config = dict(
    model='image diffusion model',
    dataset='aerial photos of the United States (SatlasPretrain)',
    train_examples=203450,
    image_size=32,
    grayscale=True,
    horizontal_flip=True,
    conditioning='none',
    arch='dit',
    objective='v',
    cond_dim=192,
    norm='rmsnorm',
    hidden_act='star_relu',
    mlp_ratio=2,
    head_dim=64,
    fused_qkv=False,
    qk_norm=False,
    inner_norm=False,
    moe='top_k',
    num_experts=16,
    moe_every=2,
    expert_mlp_ratio=0.25,
    experts_per_token=2,
    shared_expert=False,
    patch_size=[2, 2],
    layers=10,
    width=192,
    positions='learned',
    optimizer='normuon',
    muon_scale='original',
    learning_rate=0.022,
    momentum=0.98,
    nesterov=True,
    orthogonalizer='polar_express',
    adamw_lr_other_params=0.0027,
    max_steps=6900,
    batch_size=128,
    epochs=4.3,
    lr_schedule='cosine',
    final_lr_fraction=0,
    warmup_steps=340,
    weight_decay=0.04,
    adamw_weight_decay_other_params=0,
)
Rows from block 2 of a small image diffusion model, named by matrix and row number. Rows with one number belong to one neuron. Each number is 128 + 24 x the weight over its row's rms, rounded and kept within 0 to 255. All counts start at 0.
After each neuron's rows are labels from the 100 images, of 14976 (inputs lightly noised), where the neuron reaches its highest value: "colour at peak" is the nearest of a few named colours to the mean colour under the peak. Only what is clearly more common there than usual is listed. The data: aerial photos of the United States (SatlasPretrain).
# fc1: MLP up (model.blocks.2.mlp.fc1.weight, 384x192), inputs 0-63
# fc2: MLP down (model.blocks.2.mlp.fc2.weight, 192x384, transposed), outputs 0-63

fc1.56 [148 126 140 146 108 140 151 129 133 112 121 139 127 151 141  94 131 126 137 116 107 130 101 125 132 137 116 113 133 141 120 141 134 153 118 121 122 131  98 134 143 133 119 136 183 116 129 129 139 126 124 127 135 222 136 132 147 112 151 140 115  79 132 116]
fc2.56 [116 157 145 140  96 137 118 127 153 133 144  91 101 137 130 123 122 156 117 148 120 133 136 126 132 112 140 130 117 111 137 105 112  83 119 132 121 151 104 101 132  66  89 158 168 114 117 193 127 170 117 117 163 108 136 121 145 150 137 140 109 113 138 139]
colour at peak: black

fc1.352 [ 94 128 154 167  89  73 136 202 135 125 125 158 122 127 134 137 102 119 123 164 161 141 139 149 161 103 132 128 141 128 118 141 120 155 154 118  66  68 141 135 140 158 103 114  73  95 117 125 103 171 134 130 115 160 102 151 102  81 141 137 135 143 118 131]
fc2.352 [152 185  94 163 111  87 163 129 134 131 105 165 162 108 140 129 118 100 108 102 160 152  99 151 112 100 123 159  96 128  97 130 105  96  96 154 142 129 137 135 116 124 147 102 117 136 147 117  94 118 136 130  97 120 123 115  91 129 111 160 125 153 154 120]
colour at peak: black

fc1.151 [141 125 116 117 141 119 133 120  88 138 151 139 128 116 119 142 117 141 127 108 142  97 160 120 114 144 102 141 136 115 112 136 110 153 137 136 134 156 149 120 146 137 162 153 140 114 104 133  90 131  99 129 129 147 137 143 110 158 131 142 152  33 114 108]
fc2.151 [ 96 108 138 174  98 149 107 144 161 130 118 128 154 112 138 117 119 149 112 125 182 150 155 144  85 126 123 139 130 118  90  94 118 133 114 112 114 100 137  99 120 105 112 158 102 137 129 105 116 128 124 104 129 121 136 107 131 153 101 106 118 132 134 144]
colour at peak: white

fc1.265 [139  99 107 116 116 163 116 119 114  96 133  79 114  99 165 102 140 113 109 127 154 130 156 116 136 123 156 136 141 114 148 171 148 140 139 100 120 159 107 114 130 148 120 123 161 130 170 121 137 119 114 108 131  53 119 126 121 128 128 111 151 113 159 178]
fc2.265 [130 114 150 121 104 151 148 135 103 151 152 108 128 122 112 129 105 149 150 142 124 153 138 142 146 130  99 147 132 137 114 133 119 130 107 157  96 167 142 134 117 148 196 161  60 152 132 128 151 114 135 187 124 150  93 116 115 108 130 114 123 146 124 154]
colour at peak: black

fc1.300 [142 127 118 123 147 118 188 113 150 136 123 111  71 132 134  94 124 134 170 145 191 134 156  93  89 139 134 128 106 130 174 158 110 125 121 125 125  82 102 137 110 140 144 125 156 151 109 120 134  82 123  93 142  83 148  96 132 118 115 106 160 110 122 177]
fc2.300 [137 171 126 118 153  82 149 148 177 115 147 145 121 155 119 144 129 141 134 127 174 129 136 141 110 125 121 144  81 153 130 106 102 126 156 128 135 165 122  94 115 100 135  91 158 174 107 117 164 124 105  84  97 139 154 120 132 129 136 125 112 107 107 158]
colour at peak: black

fc1.236 [128 109 148  92 126 127 132  97 123 146 124 167 161 149 126 116 141 132 109 133 114 144 155 109 121 153 145 123 112  72 149 120 135 125 112 130 127 142 173 150 122 138 102 145 115 108 146 155 137 163 117 148 122 104 110 117 117 120 158 138 128 136 116  71]
fc2.236 [141 136 136 187 134 165 132 101 168 163  98  91 159  90  84 127 157 115 133 149 117  80 112 105 118 159  79 133 125 105  99 159 144 149 123 134 145 148  79 129 141 125 140 134 118 134 113 130 123 112 117 122 143 122 137 112 126 147 135 153 106 151 168 139]
colour at peak: black

fc1.97 [135 134 106  74 160 112 123 129 139 142 126 159  99 112 156  88 124 142 101  99  99 133  56  87 183 139 149 132 104 132 154 167 104 162  92 141 138  93 112 141 125 120 110 163  96 145 168 116  91 125 141 131 139 107 101 127 120 133 124 103 142 113 109 138]
fc2.97 [120  95 143 122 176 104 144 119 128 131 129 151  81 128 129 143 111  94 107  83 128 151 116 117 109 129 137 126  84 143 121 153 147 127 106 141 152 121 122 151 152 144 126  83 118 121 136 137  91 155 102 157 108  94 120 126 163 119 100 156  97 167 122 151]
colour at peak: black

fc1.291 [156 132 119 127 118 116 111 106 166 130 154 140 114 129 120 109 111 124 166 138 138 132 112 103 136 147 113 116 110 129 115 137 137 147 121 149 136 144 147 159 143 114 155 160  59 122 149 119 140 147  92  86 114  74 132  94  99 136 111 134 172  58 129 104]
fc2.291 [103 140 127 181 139 147  99 156  79 125 119 108 164 107 118 157 151  99 112 126 175 132 152 128 117 115 137 150 135 131 126 127 127 104 131 132 107 120 127 100 113 123 127  83 185  48 127 209 140 149 115 156 147 133  97 133 111 124 145 125 152 149 113 129]
colour at peak: white

fc1.114 [133 111 167 100 108  97 129 115  96 134 151 127 122 138  94 164 120 159 112 151 124 123  88 125 108 142  99 124 133 130 156 131 173 149 132  96 114 150 169 164  93 120 132 122 125 118 115 139 117 168 150  97  90 173 141 123 142 137  78  73 127 145 119 146]
fc2.114 [125 139 111 103 105  97 159 129 129 117 156 126 142 137 144 141 121 117 144 141 111 112 131 123  55 119 181 141 169 158 130 121 134 127 121 123 130 137 155 166 116 116 115 140 125 139 117 118 138 117  89 137 125 153 147 133 158 141  97 120 114 115 102 151]
colour at peak: black

fc1.39 [124 127  97 132 161 100 126 123 110 172 139 102 136 157 145 127 118 116 164 141 151 126 137 122 119 133 100 135 135  94 170 133 169 104 117 122 103 145 120 157 149 108 144 146 132 126 112 189 111  72 125 129 102 120 143 145 128 138 161 146 101 111 117 126]
fc2.39 [149 137 112 157 159 106 144 137 153 136 120 142  71 205 108 122 123 102 124 115 142 166 132 104 169 121 114 140 124 135 130 194 131 123 116 140 140 133 139 129 114 101 173 122 137 149 110  91 126 145 123 125 141 109 114 107 160 126 131 134 144 151 154 127]
colour at peak: black

fc1.230 [131 147 127 140 122 108 134 145 134 136 131  95  98 119 130 108 162 125 131  94  96 147 148 116 143 137 126 128 124 115 111 119 103 112 152 106 148 147 130 120 124 149 120  93 138 135 133 127 103 132  92 137 117 125 120 144 102 104 144 103 140  69 118 153]
fc2.230 [142 134 153 109 138 133 199 150  67 121 102  86 124 129 146 120 134 120 152 156 115 102 132 138  92 124 137 109 148 136 142 169  50 105 129 102 104 130 148 117 112  69  98 133 148 128 161 132 141 143 139 134 103 137 154 105 149 134 185 130 126 129 124 135]
colour at peak: white

fc1.150 [148 121 136 138 110 142 121 153  69 136 159 159 114 137  44 155 108 127 143 145 155 165 141 125 157 130  80 114 124  78 136 141 147 167 144 127 136 131 118 149 147 167 138 171  90  83 143 127 119 148 142 150  99 131 145 130 185  92 140 147 124 148 129  92]
fc2.150 [123 147  81 123 117 125 113 147 169 122 116 131 114  75 112 118 151 113 122 114 147 168 128 152 107 145 104 126  59 164 176 182 132  72 138 122 131 143  95 155 107 137 148 152 104 116 117 110  96 136  97  71 116 109 142 132 146  98  65 168 142 108 126 105]
colour at peak: black

fc1.329 [128 132 130 125 117 122 104 109 123 122 129 109 127 143 143 126 141 129 147 133 130 112  81 137 131 124 132 121 131 128 133 115 150 192 138 140 123 136 140 123 143 109 133 142  79 128 125 116 116 137 135 120 139  71 135 130 120 133 109 131 106  42 125 142]
fc2.329 [129 109 138 147 109 148 116 147 135 133 140  95 109 131 128 125 139 179 101 133  69  96 121 106 141 148  87 128 140 132 113 102 123 117 136 162 122 137 138  98 141 131 145 125 160 151 124 200 110 115 107 131  95 119 134 141 122 125 128 140 123 138 139 147]
colour at peak: white

fc1.357 [132 134 143 130 115 126 104 120 134 122 114 164 146 132 196 169 153 150 162  89 108  77 115  95 124 129 158 150 126 145 160 106  94 144 141 125 115  98 125 105 105 148 126 202 101 123 129 144 148 123 176 161 138 123 108 103 137 108 122 100 161  93 117 144]
fc2.357 [150  57 127 125 146 171 140 115 142 113 113 109 178 110 122 131 111 110 111 142 164 174 134 136 143 113 113 150 182 119 115 148  97 153 128 130 144 140 138 124  86 123 112 133 112 107 147 112 139  85 137 114 125 162  82  62 121 128 208 140 119 159 144 128]
colour at peak: black

fc1.3 [123 131 152 102 120 135  89 110 150 106 121 129 117 123 145 146 119 138 115 129 144 128 128 149  90 128 118 131 132 141 157 123 140 103 152 128 141 116 118 122 109 221 110 108 174 124 119 139 113 127 142 127 136 115 113 140 153 117 154  96 123 108 124 154]
fc2.3 [122 119 130  80 129 139 127  98 151 120 132 147 116 138 122 143 162 142  72 144 114 162 116 136 118 107  93  78 160 140 107  96 144 139 124  96 142 135 140 132 133 170 136 128 147 128 139 148 153 140 133 139 124 153 167 120 144 112  81 129 162 133 131 119]
colour at peak: black

fc1.144 [152 132 119 139 104 117 107 106 187 129 187 167 135  63 111 114 170 108 123 103 150 145  80 125 173 139 138 163 153 162 136 137 128 111  98 113 130 143 132 154 170 147 139 139 101 136 133 139 140 114 113 142 116 102 111 138 124 153 142 141 133 138 149 164]
fc2.144 [ 98 115 130 115 148 144 146  86 118 149  83 141 113 136 155 168 147 160 111 107 165 140 137 149 129 108  98 133 100 142 133 134 174 185 121 151 103 157 146 112 145 141 105 135 112 135 150 161 127 137 112 125 143 102 125 148 169 121 143 130 136 142 147 122]
colour at peak: black

fc1.336 [125 124 126  62 123 144 128 138 113  99 175 141 133 104  93 151  98 114 117 104 134 173 116 121 152 112 167 124 131 104 148 128 142  89 143  95 147 130 114 141 123 115 130 114 112 108  98 103 111  97 155 129 114 119 145 122 103 155 108 134 127  99  95 132]
fc2.336 [106 132 122 137 159 115 168 116 137 136 116 116 173 102 126 125 110 102 123 179 145 136 120 121 126 132  88 169 195 190 128 146 105 130 139 103 146 135 155 156 161 128 135 132 117 153 156 165 158 151 148 152 149 106 120 107 138 106 114 126 132  92 141 153]
colour at peak: black

fc1.228 [159 115 126 123 134 111 140 108  71 114 177 118 146 103 128 122 131 120 102 147 162 131 166 117 134 129 123 157 111 144 103 127 148 124 131 129 119 115 127 170 176 175 120 122 123 109 116  86 111 131 179 163 109 136 144 120 138 134 116 130 139 137 130 122]
fc2.228 [155 108  90  88 137 119 153 114 162 120 117 153 139 134 131 142 159  94 107 116 148 141 141 132 147 127 116 138  86 138 132 170 129 113 140 134 103 132 112 165 146 236  93  93 147 111 150 127 156 151 193 142 107 143 126 143 132 173 119 122 131 161 115 134]
colour at peak: black

fc1.235 [114 145 123 159 137 104 157 101 121 144 101 105 101 142 117 129 139 132 116 158 118 155 132 129 158 115 125 115 121 124 133 124 155 110 132 163 131 119  96 143 111  95 129 129 183 141 116 148 158 111 105 120 115  91 146 116 142 109 131  88 172  28 125 132]
fc2.235 [132 124 113 127 137 119 156 131 174 125 120 135 116 140 149  97  77 157 122 108 148 114 144 155 149 121 177 169 164 138 120 133 125  62 134  98 152 121 119 108 112 127 125 135 108 129 140 157 142 116 114  70 146 141  80 160 131 142 147 124 151 115 103 102]
colour at peak: black