A small image diffusion model, trained from scratch: normuon at rate 0.022, 4.3 epochs.
Rows from block 4 of a small image diffusion model, named by matrix and row number. Rows with one number belong to one neuron. Each number is 50 + 12 x the weight over its row's rms, rounded and kept within 0 to 99. All counts start at 0.
Before each neuron's rows are labels from the 100 images, of 14976 (inputs lightly noised), where the neuron reaches its highest value: "lies over" is the class under the peak. Only what is clearly more common there than usual is listed. The data: aerial photos of the United States (SatlasPretrain).
# fc1: MLP up (model.blocks.4.mlp.fc1.weight, 384x192), inputs 0-191
# fc2: MLP down (model.blocks.4.mlp.fc2.weight, 192x384, transposed), outputs 0-191

lies over: crop field
fc1.325:60 59 80 52 33 58 50 48 43 40 50 17 53 42 48 50 43 48 51 64 51 45 49 65 47 56 47 58 55 63 44 38 64 41 38 48 58 45 62 44 31 47 66 61 56 51 41 60 70 72 56 43 51 99 54 53 54 55 52 79 53 48 38 48 55 37 73 47 48 54 46 50 55 61 36 60 39 71 52 39 58 37 56 57 44 41 43 38 46 55 47 55 78 50 55 52 56 46 58 33 76 90 48 49 46 22 42 52 41 43 45 15 30 51 46 24 56 42 56 26 41 64 56 51 49 53 65 46 47 59 60 58 59 44 46 43 49 44 54 37 42 41 46 43 56 55 48 57 58 49 44 51 41 52 46 99 43 54 49 60 47 47 68 59 66 55 53 56 53 45 45 57 47 48 47 42 55 43 56 24 62 52 58 55 51 47 36 70 57 55 38 53
fc2.325:49 43 46 65 62 56 46 39 49 30 56 56 60 55 71 41 54 52 63 28 41 53 66 50 36 34 55 47 74 54 34 67 42 64 52 37 48 49 41 43 43 55 44 67 34 54 58 49 36 53 41 52 51 47 49 72 56 50 48 69 41 52 60 59 99 64 44 40 48 49 57 42 34 69 46 43 67 58 49 47 50 58 38 50 31 30 57 56 55 54 55 59 29 20 60 45 42 52 42 55 69 13 31 36 50 35 51 51 55 70 38 69 51 60 32 48 54 47 34 90 48 45 48 40 61 34 60 62 62 51 50 70 58 48 50 54 54 72 60 35 28 50 55 41 22 46 42 53 46 64 75 60 45 58 53 39 55 48 56 38 60 60 63 44 50 44 64 58 55 58 39 44 49 48 49 63 71 48 34 50 54 71 42 50 54 45 44 54 44 43 51 58

lies over: crop field
fc1.194:70 51 42 42 52 49 35 49 42 34 67 51 51 58 51 62 47 53 52 64 38 45 53 40 53 55 55 49 41 53 34 53 54 79 62 62 47 48 87 68 39 57 72 40 37 48 56 38 43 49 54 46 56 77 49 59 39 45 41 40 69 45 51 64 78 49 43 35 40 55 54 47 72 66 41 67 62 57 44 48 51 53 63 47 71 52 48 40 42 43 53 54 57 45 64 56 52 39 57 59 60 53 49 53 55 42 30 61 56 53 58 33 99 56 42 45 51 55 36 52 47 56 59 36 41 51 44 50 55 49 58 54 54 50 47 47 58 52 42 53 59 45 55 39 44 34 51 37 51 57 42 66 35 40 55 78 63 54 55 73 49 43 67 40 68 59 50 41 54 55 52 69 54 42 49 48 50 53 56 49 30 70 52 43 58 44 58 46 59 55 56 57
fc2.194:42 66 51 39 29 31 33 61 56 50 58 53 48 52 68 59 44 53 40 63 52 45 41 40 48 59 53 76 51 25 54 39 53 38 46 38 57 61 45 50 34 15 37 49 41 62 38 18 72 63 63 72 60 61 50 40 44 41 66 52 64 52 48 53 55 61 41 59 64 64 66 54 60 50 47 53 36 53 61 50 37 52 57 34 71 57 53 48 49 35 64 62 51 55 61 35 57 46 54 53 46 47 54 73 67 25 50 50 45 48 79 41 99 53 37 54 29 72 69 59 60 44 48 57 38 48 63 48 47 56 55 51 47 58 55 54 63 45 62 45 54 54 48 47 48 54 59 58 43 36 51 69 62 43 36 39 48 43 46 71 52 47 30 51 28 45 54 60 35 44 51 58 57 67 57 47 52 33 50 62 22 49 54 46 42 64 47 59 60 46 53 52

lies over: crop field
fc1.270:58 52 90 52 60 66 58 41 41 44 56 38 32 49 45 32 55 36 40 72 52 47 38 74 58 39 60 51 52 46 46 54 50 63 35 70 47 63 51 44 56 50 74 66 51 39 54 40 57 28 43 46 56 99 52 71 44 47 36 74 45 71 58 21 48 40 42 55 30 39 57 29 62 48 76 36 46 48 45 49 51 27 52 58 45 45 64 52 48 59 56 55 40 54 45 51 40 54 51 54 64 40 58 45 43 38 54 42 54 49 41 30 52 48 80 40 61 50 61 45 45 37 45 37 55 43 48 36 63 57 52 56 48 56 42 44 45 45 36 50 49 51 30 65 32 56 64 48 48 57 54 44 55 50 42 38 66 50 41 69 66 71 64 32 51 60 51 54 38 57 46 61 45 68 42 57 48 55 54 61 80 63 51 36 46 50 55 52 50 41 68 58
fc2.270:56 51 50 68 44 59 54 62 64 53 42 49 53 37 48 38 73 34 40 44 60 37 53 19 61 54 51 27 22 39 31 37 51 42 53 80 45 51 74 61 27 58 50 59 30 45 46 50 46 50 39 42 32 26 61 51 45 34 30 66 69 35 42 65 16 67 71 51 51 46 54 63 34 25 60 58 58 35 62 47 51 47 53 50 52 44 55 57 49 42 39 49 47 49 56 26 51 56 40 51 53 71 56 37 57 66 68 53 53 39 58 83 32 30 55 60 44 47 45 32 53 61 47 50 32 28 58 45 40 60 54 46 57 51 45 38 56 46 26 53 61 69 54 52 56 47 44 55 60 45 52 34 47 52 45 68 44 41 32 62 28 67 49 44 35 49 42 50 63 62 47 43 40 72 51 43 55 43 47 46 42 47 43 41 41 56 56 83 64 48 50 50

lies over: building
fc1.16:52 62 67 45 43 42 51 51 46 53 28 38 38 42 43 61 36 43 50 54 49 53 52 44 33 47 43 40 60 50 79 32 47 66 52 66 30 59 68 46 51 48 41 43 46 66 24 44 63 51 54 61 49 55 62 52 58 51 48 61 38 49 42 50 52 30 41 50 66 51 39 52 58 61 64 49 14 51 45 41 42 50 61 59 65 46 62 15 64 45 38 46 48 41 49 39 46 43 57 47 38 45 58 58 46 26 64 62 40 51 38 68 72 71 65 62 73 30 52 29 39 54 33 43 56 42 57 67 62 49 53 32 61 42 58 49 43 48 52 59 59 66 59 51 41 64 39 51 54 44 45 26 68 56 49 40 60 67 49 72 40 60 75 39 74 46 60 28 38 50 36 50 51 45 61 57 67 53 42 75 46 63 43 54 56 50 29 29 50 88 38 50
fc2.16:59 32 68 60 50 56 35 56 63 51 50 48 54 68 44 44 58 30 42 60 37 75 54 48 29 54 50 48 75 47 27 22 59 61 59 72 67 38 59 42 33 36 49 35 41 34 46 43 41 52 75 34 45 40 44 63 46 38 56 55 48 52 51 44 52 35 48 56 48 51 43 49 65 35 50 66 56 46 61 34 60 41 59 62 48 60 53 49 64 55 42 27 45 44 52 20 49 48 61 48 43 59 29 31 43 46 35 43 50 48 50 35 51 48 48 31 58 51 26 29 52 48 65 45 44 33 43 80 54 58 19 39 47 43 47 48 60 40 55 61 41 39 38 35 71 48 51 53 56 56 52 62 65 37 47 76 34 70 61 37 32 50 50 51 50 44 30 39 52 78 47 34 72 44 62 43 70 56 61 47 51 45 58 54 53 43 79 46 48 59 34 36

lies over: crop field
fc1.303:45 56 46 37 38 58 56 45 56 54 55 37 58 59 54 45 61 43 32 60 57 55 43 35 62 54 34 55 66 43 38 39 55 59 56 66 40 46 54 61 50 56 64 51 27 58 45 61 56 38 50 37 52 48 49 62 53 36 37 58 26 00 47 31 43 53 34 55 47 37 47 51 13 63 68 52 54 55 57 35 36 45 55 42 44 55 58 38 76 61 24 39 33 37 53 54 35 28 39 42 52 50 55 19 60 70 47 57 59 70 52 48 42 43 67 35 44 72 61 47 36 54 50 61 55 53 66 48 67 52 64 40 52 51 49 40 57 59 49 20 34 67 49 76 36 41 50 59 54 52 58 61 46 43 39 52 57 53 48 39 46 56 34 56 60 66 58 47 49 53 46 58 34 57 26 45 32 48 64 40 63 58 58 52 86 53 52 49 59 34 37 64
fc2.303:65 66 38 55 68 50 67 58 42 31 60 48 45 40 52 47 51 43 18 59 59 52 59 49 39 40 69 41 65 51 26 49 38 47 52 58 58 82 60 72 42 43 74 59 22 52 59 52 74 52 59 28 57 49 40 58 58 41 56 44 44 57 44 45 58 63 84 54 49 66 69 67 50 55 51 54 47 49 48 41 47 47 54 38 67 67 63 42 63 32 44 54 49 43 50 54 38 39 74 45 62 47 60 47 39 61 76 48 49 47 30 41 28 52 41 57 49 53 61 75 39 62 42 50 52 47 53 69 55 57 52 37 25 48 53 68 77 55 45 16 47 43 36 55 55 52 30 43 28 62 49 49 54 57 50 42 50 40 53 50 58 45 60 61 39 54 60 39 54 50 47 46 57 53 67 54 48 56 61 20 50 65 62 33 37 35 42 69 63 62 57 33

lies over: crop field
fc1.167:62 61 47 56 69 47 45 61 61 28 40 60 31 46 45 72 43 61 18 42 47 58 54 51 38 54 41 60 36 33 67 46 53 50 61 58 50 49 68 38 34 48 49 32 28 45 54 36 43 64 65 38 34 80 55 40 70 51 60 62 52 34 47 63 48 44 73 43 44 63 56 73 70 39 54 50 59 67 50 46 50 35 47 52 36 29 45 59 41 34 55 53 39 48 37 51 43 63 56 63 79 34 53 48 72 00 44 50 42 56 58 40 66 43 44 42 49 59 44 36 53 33 40 55 48 55 67 39 76 53 47 52 60 53 62 54 50 58 57 48 51 63 41 49 53 46 59 36 33 47 33 75 49 59 47 74 52 34 48 54 48 39 56 50 68 57 58 46 61 49 31 48 47 35 56 36 45 60 32 64 63 58 57 41 68 64 60 52 48 45 55 39
fc2.167:44 60 43 56 34 51 50 66 60 55 44 46 57 70 42 51 59 34 52 50 46 28 60 25 49 65 44 81 71 62 46 56 36 49 72 64 42 50 30 74 35 53 41 45 46 54 61 40 66 46 43 47 34 83 46 50 70 67 43 41 57 59 29 45 45 51 40 63 61 29 41 34 39 58 45 53 50 54 36 63 47 25 51 68 38 73 48 41 57 67 38 48 52 31 58 42 61 47 46 42 57 60 46 59 51 31 41 39 50 53 42 75 55 29 49 57 33 53 71 37 56 48 51 38 51 51 44 61 45 56 52 51 63 58 37 24 33 18 60 70 47 34 48 45 52 58 66 55 65 61 44 57 49 31 50 38 46 65 64 64 38 44 60 56 61 38 54 49 58 64 58 53 45 43 62 57 74 64 33 50 26 49 57 27 44 39 41 41 43 50 37 51

lies over: crop field
fc1.277:56 34 29 74 57 46 53 54 47 49 65 43 57 44 54 55 55 40 53 50 67 45 40 37 52 46 61 58 49 44 41 50 45 56 66 39 31 42 55 61 31 53 51 60 66 37 60 61 50 46 58 45 57 66 42 54 50 76 53 64 46 74 46 75 64 74 47 54 52 71 54 38 62 68 44 44 37 57 44 40 54 29 35 35 52 58 51 47 47 51 42 67 48 67 60 53 44 41 47 28 52 37 35 57 49 43 50 58 44 52 61 14 27 54 67 45 55 52 50 85 48 38 49 51 29 43 48 71 57 55 49 41 45 51 55 40 41 43 71 50 55 45 54 35 55 55 68 59 64 44 40 68 53 47 52 99 49 66 60 70 46 64 34 37 23 58 38 51 58 34 65 49 32 48 56 47 55 49 44 35 30 37 46 37 45 44 35 40 59 57 53 64
fc2.277:58 47 25 62 46 50 55 42 53 53 55 53 30 42 49 62 49 54 52 52 57 51 67 42 49 37 50 67 56 31 48 55 51 29 58 38 30 42 41 38 48 40 53 55 48 16 69 47 47 59 61 47 70 58 32 50 46 45 56 56 38 62 33 39 29 61 73 43 54 54 58 64 49 68 44 53 82 81 52 44 52 42 61 58 73 45 51 54 51 64 56 53 35 70 56 49 63 45 61 53 65 70 37 49 49 68 54 48 44 45 71 64 21 30 45 54 41 65 38 80 23 23 64 46 69 43 68 55 43 62 54 52 53 55 53 41 56 35 49 55 60 58 40 51 41 47 76 58 53 52 59 51 58 44 44 36 53 31 58 32 18 46 40 48 51 54 60 48 44 63 43 42 37 63 48 50 54 45 27 54 57 62 57 61 63 52 52 48 60 49 79 31

lies over: crop field
fc1.130:68 46 24 57 59 59 41 42 65 34 46 38 50 70 43 70 61 35 62 45 49 54 38 47 52 58 47 73 61 32 21 36 48 64 58 67 47 53 53 33 52 46 61 24 24 65 46 46 54 62 60 52 59 52 45 66 38 56 50 59 36 54 58 73 72 56 52 36 18 51 52 59 59 55 45 61 44 47 48 43 66 73 47 42 59 35 49 47 72 53 48 44 30 58 71 58 64 65 50 53 81 48 52 43 33 18 43 51 42 55 43 33 43 51 58 33 40 65 50 45 38 64 38 54 49 47 57 53 54 46 63 57 39 56 52 65 60 54 42 50 63 48 49 66 66 53 56 69 62 38 47 74 56 43 53 50 51 47 53 46 49 49 43 44 52 42 47 59 33 58 54 35 24 36 50 57 45 62 58 59 40 38 61 68 10 56 47 58 45 71 68 62
fc2.130:43 45 41 61 39 58 53 68 63 48 36 65 39 46 48 44 47 55 28 70 55 58 51 34 52 59 56 64 64 23 44 68 54 54 57 42 52 47 56 58 70 38 08 37 51 54 63 56 67 61 39 39 39 46 43 46 45 51 50 48 65 59 57 45 35 37 70 79 48 62 53 32 41 56 46 53 63 66 53 31 65 64 39 70 50 50 56 44 43 49 59 68 55 63 56 42 50 44 56 51 49 66 27 57 38 46 73 57 37 52 49 48 41 54 51 67 49 71 51 33 41 15 58 46 50 74 59 40 65 65 49 28 33 38 57 51 40 43 71 56 32 59 50 55 39 22 77 60 37 48 51 63 42 22 61 62 49 43 56 49 30 56 48 39 47 44 61 58 41 64 54 26 38 42 42 48 54 37 38 56 53 52 52 67 57 50 69 54 31 49 45 51

lies over: crop field
fc1.124:53 64 53 59 74 76 47 53 44 55 26 57 49 63 59 52 48 58 53 74 51 48 68 69 45 41 36 45 55 24 60 33 48 56 48 62 54 59 57 42 54 45 64 56 15 47 54 38 71 21 42 79 52 85 50 47 44 28 51 54 44 30 43 48 53 45 32 72 39 32 58 48 39 30 56 55 36 46 54 45 34 27 39 52 34 63 41 66 51 40 53 52 44 54 58 44 56 55 52 46 73 41 44 58 63 74 45 53 67 63 46 47 52 46 54 43 46 44 43 25 52 47 49 55 25 53 58 55 48 71 55 59 35 56 49 46 62 43 31 51 37 46 31 49 34 73 63 67 53 38 43 45 64 62 48 23 59 55 44 48 54 60 60 59 65 43 60 57 52 56 29 56 56 55 53 58 41 69 46 60 57 52 64 64 72 45 38 42 66 57 39 50
fc2.124:69 46 25 35 55 59 56 47 44 37 48 79 84 35 54 51 56 35 23 49 48 63 38 63 53 45 54 61 49 33 42 59 46 42 49 48 53 50 77 34 64 65 51 75 19 44 55 59 60 47 45 49 53 91 43 60 60 40 73 47 68 56 43 40 63 56 58 44 58 47 43 36 42 51 52 51 47 58 42 50 49 58 51 35 41 31 54 46 54 50 46 44 51 39 40 40 64 63 49 41 65 42 67 44 55 41 57 57 59 52 37 60 50 50 47 55 44 52 59 68 43 52 40 51 55 54 67 51 37 50 54 49 62 37 55 37 53 37 85 41 45 54 57 53 35 64 42 49 55 50 76 44 45 61 53 44 42 43 43 08 58 54 69 56 34 48 62 42 40 32 36 67 58 56 39 40 56 54 64 45 59 71 16 50 45 70 63 60 39 34 53 53

lies over: building
fc1.88:56 48 51 52 40 36 51 31 44 29 63 52 41 47 51 34 11 29 65 25 61 59 56 59 69 59 66 46 50 26 67 44 48 48 35 44 56 49 44 49 44 50 48 65 79 45 46 40 45 66 55 64 62 65 46 75 51 62 44 47 56 52 41 63 17 55 59 53 29 59 61 64 56 44 52 43 40 52 43 47 59 50 62 54 71 54 31 53 54 37 58 47 53 59 57 52 40 40 54 56 75 40 49 33 54 40 74 35 34 50 63 62 48 42 65 39 56 54 43 48 52 51 27 65 22 50 41 46 77 50 47 33 68 53 71 45 38 51 71 48 37 56 63 73 44 58 42 51 42 36 45 57 50 46 49 79 41 28 62 45 42 53 64 31 46 44 60 39 48 68 43 51 40 31 54 41 54 42 53 66 52 58 51 40 41 33 43 36 51 59 56 67
fc2.88:54 51 59 54 56 35 47 66 54 58 49 73 32 41 61 47 53 46 50 49 24 40 48 25 40 43 55 44 23 32 57 34 22 43 27 57 35 41 33 51 52 46 48 38 48 46 56 37 70 60 67 32 72 38 55 58 57 50 28 35 51 44 64 43 47 62 73 62 49 39 49 67 54 69 51 44 64 46 32 48 37 44 62 34 49 72 42 43 60 54 72 63 55 40 59 42 58 38 52 54 69 64 52 50 66 37 29 41 72 58 46 58 46 55 53 42 60 43 37 51 42 71 87 50 55 45 56 40 36 64 46 26 52 45 33 54 29 57 34 70 59 29 45 30 39 42 58 53 38 49 51 49 39 45 64 60 53 47 51 58 44 58 42 47 56 54 59 32 43 54 51 46 29 62 41 38 33 66 48 62 49 50 49 53 74 58 57 32 28 68 45 44

lies over: building
fc1.159:57 52 49 76 56 47 45 54 50 56 41 52 52 40 48 31 56 72 55 17 40 41 71 20 55 25 58 42 53 46 49 41 65 48 50 40 52 40 25 51 61 55 26 53 00 66 48 32 57 52 56 44 38 42 55 47 58 46 48 55 52 21 40 50 45 63 49 55 52 65 54 27 46 47 59 57 52 41 59 41 54 45 54 43 61 25 53 66 52 30 55 51 29 52 41 45 47 31 49 57 53 51 31 52 57 32 50 61 66 58 57 59 60 47 38 58 55 50 24 70 44 29 47 48 54 66 55 55 56 39 57 42 40 53 54 37 60 52 64 58 64 53 49 53 43 48 57 50 62 62 35 33 34 56 52 57 50 37 45 54 62 28 53 47 50 37 35 34 45 48 53 46 41 60 57 47 36 53 48 44 55 72 41 40 44 48 61 47 69 46 81 51
fc2.159:50 78 42 51 49 47 35 51 54 53 44 54 68 50 59 53 61 49 81 44 28 34 33 51 40 50 41 31 50 53 58 40 61 31 28 51 48 57 67 55 60 64 61 75 59 26 67 54 55 36 65 43 32 58 42 74 42 57 32 54 44 40 62 60 33 56 58 67 57 27 47 57 45 27 35 37 59 40 64 38 44 46 54 49 67 74 57 65 30 26 58 51 36 43 52 44 48 60 48 45 43 62 50 41 46 40 33 56 50 56 56 50 42 45 51 48 43 56 54 22 57 55 45 49 47 52 57 40 69 52 73 74 37 54 35 64 56 51 23 67 37 46 48 51 57 61 42 61 50 49 45 36 56 60 64 54 34 52 45 20 17 37 44 50 45 44 52 69 56 66 53 47 44 42 52 54 20 62 49 46 52 60 53 42 43 73 31 59 47 51 52 59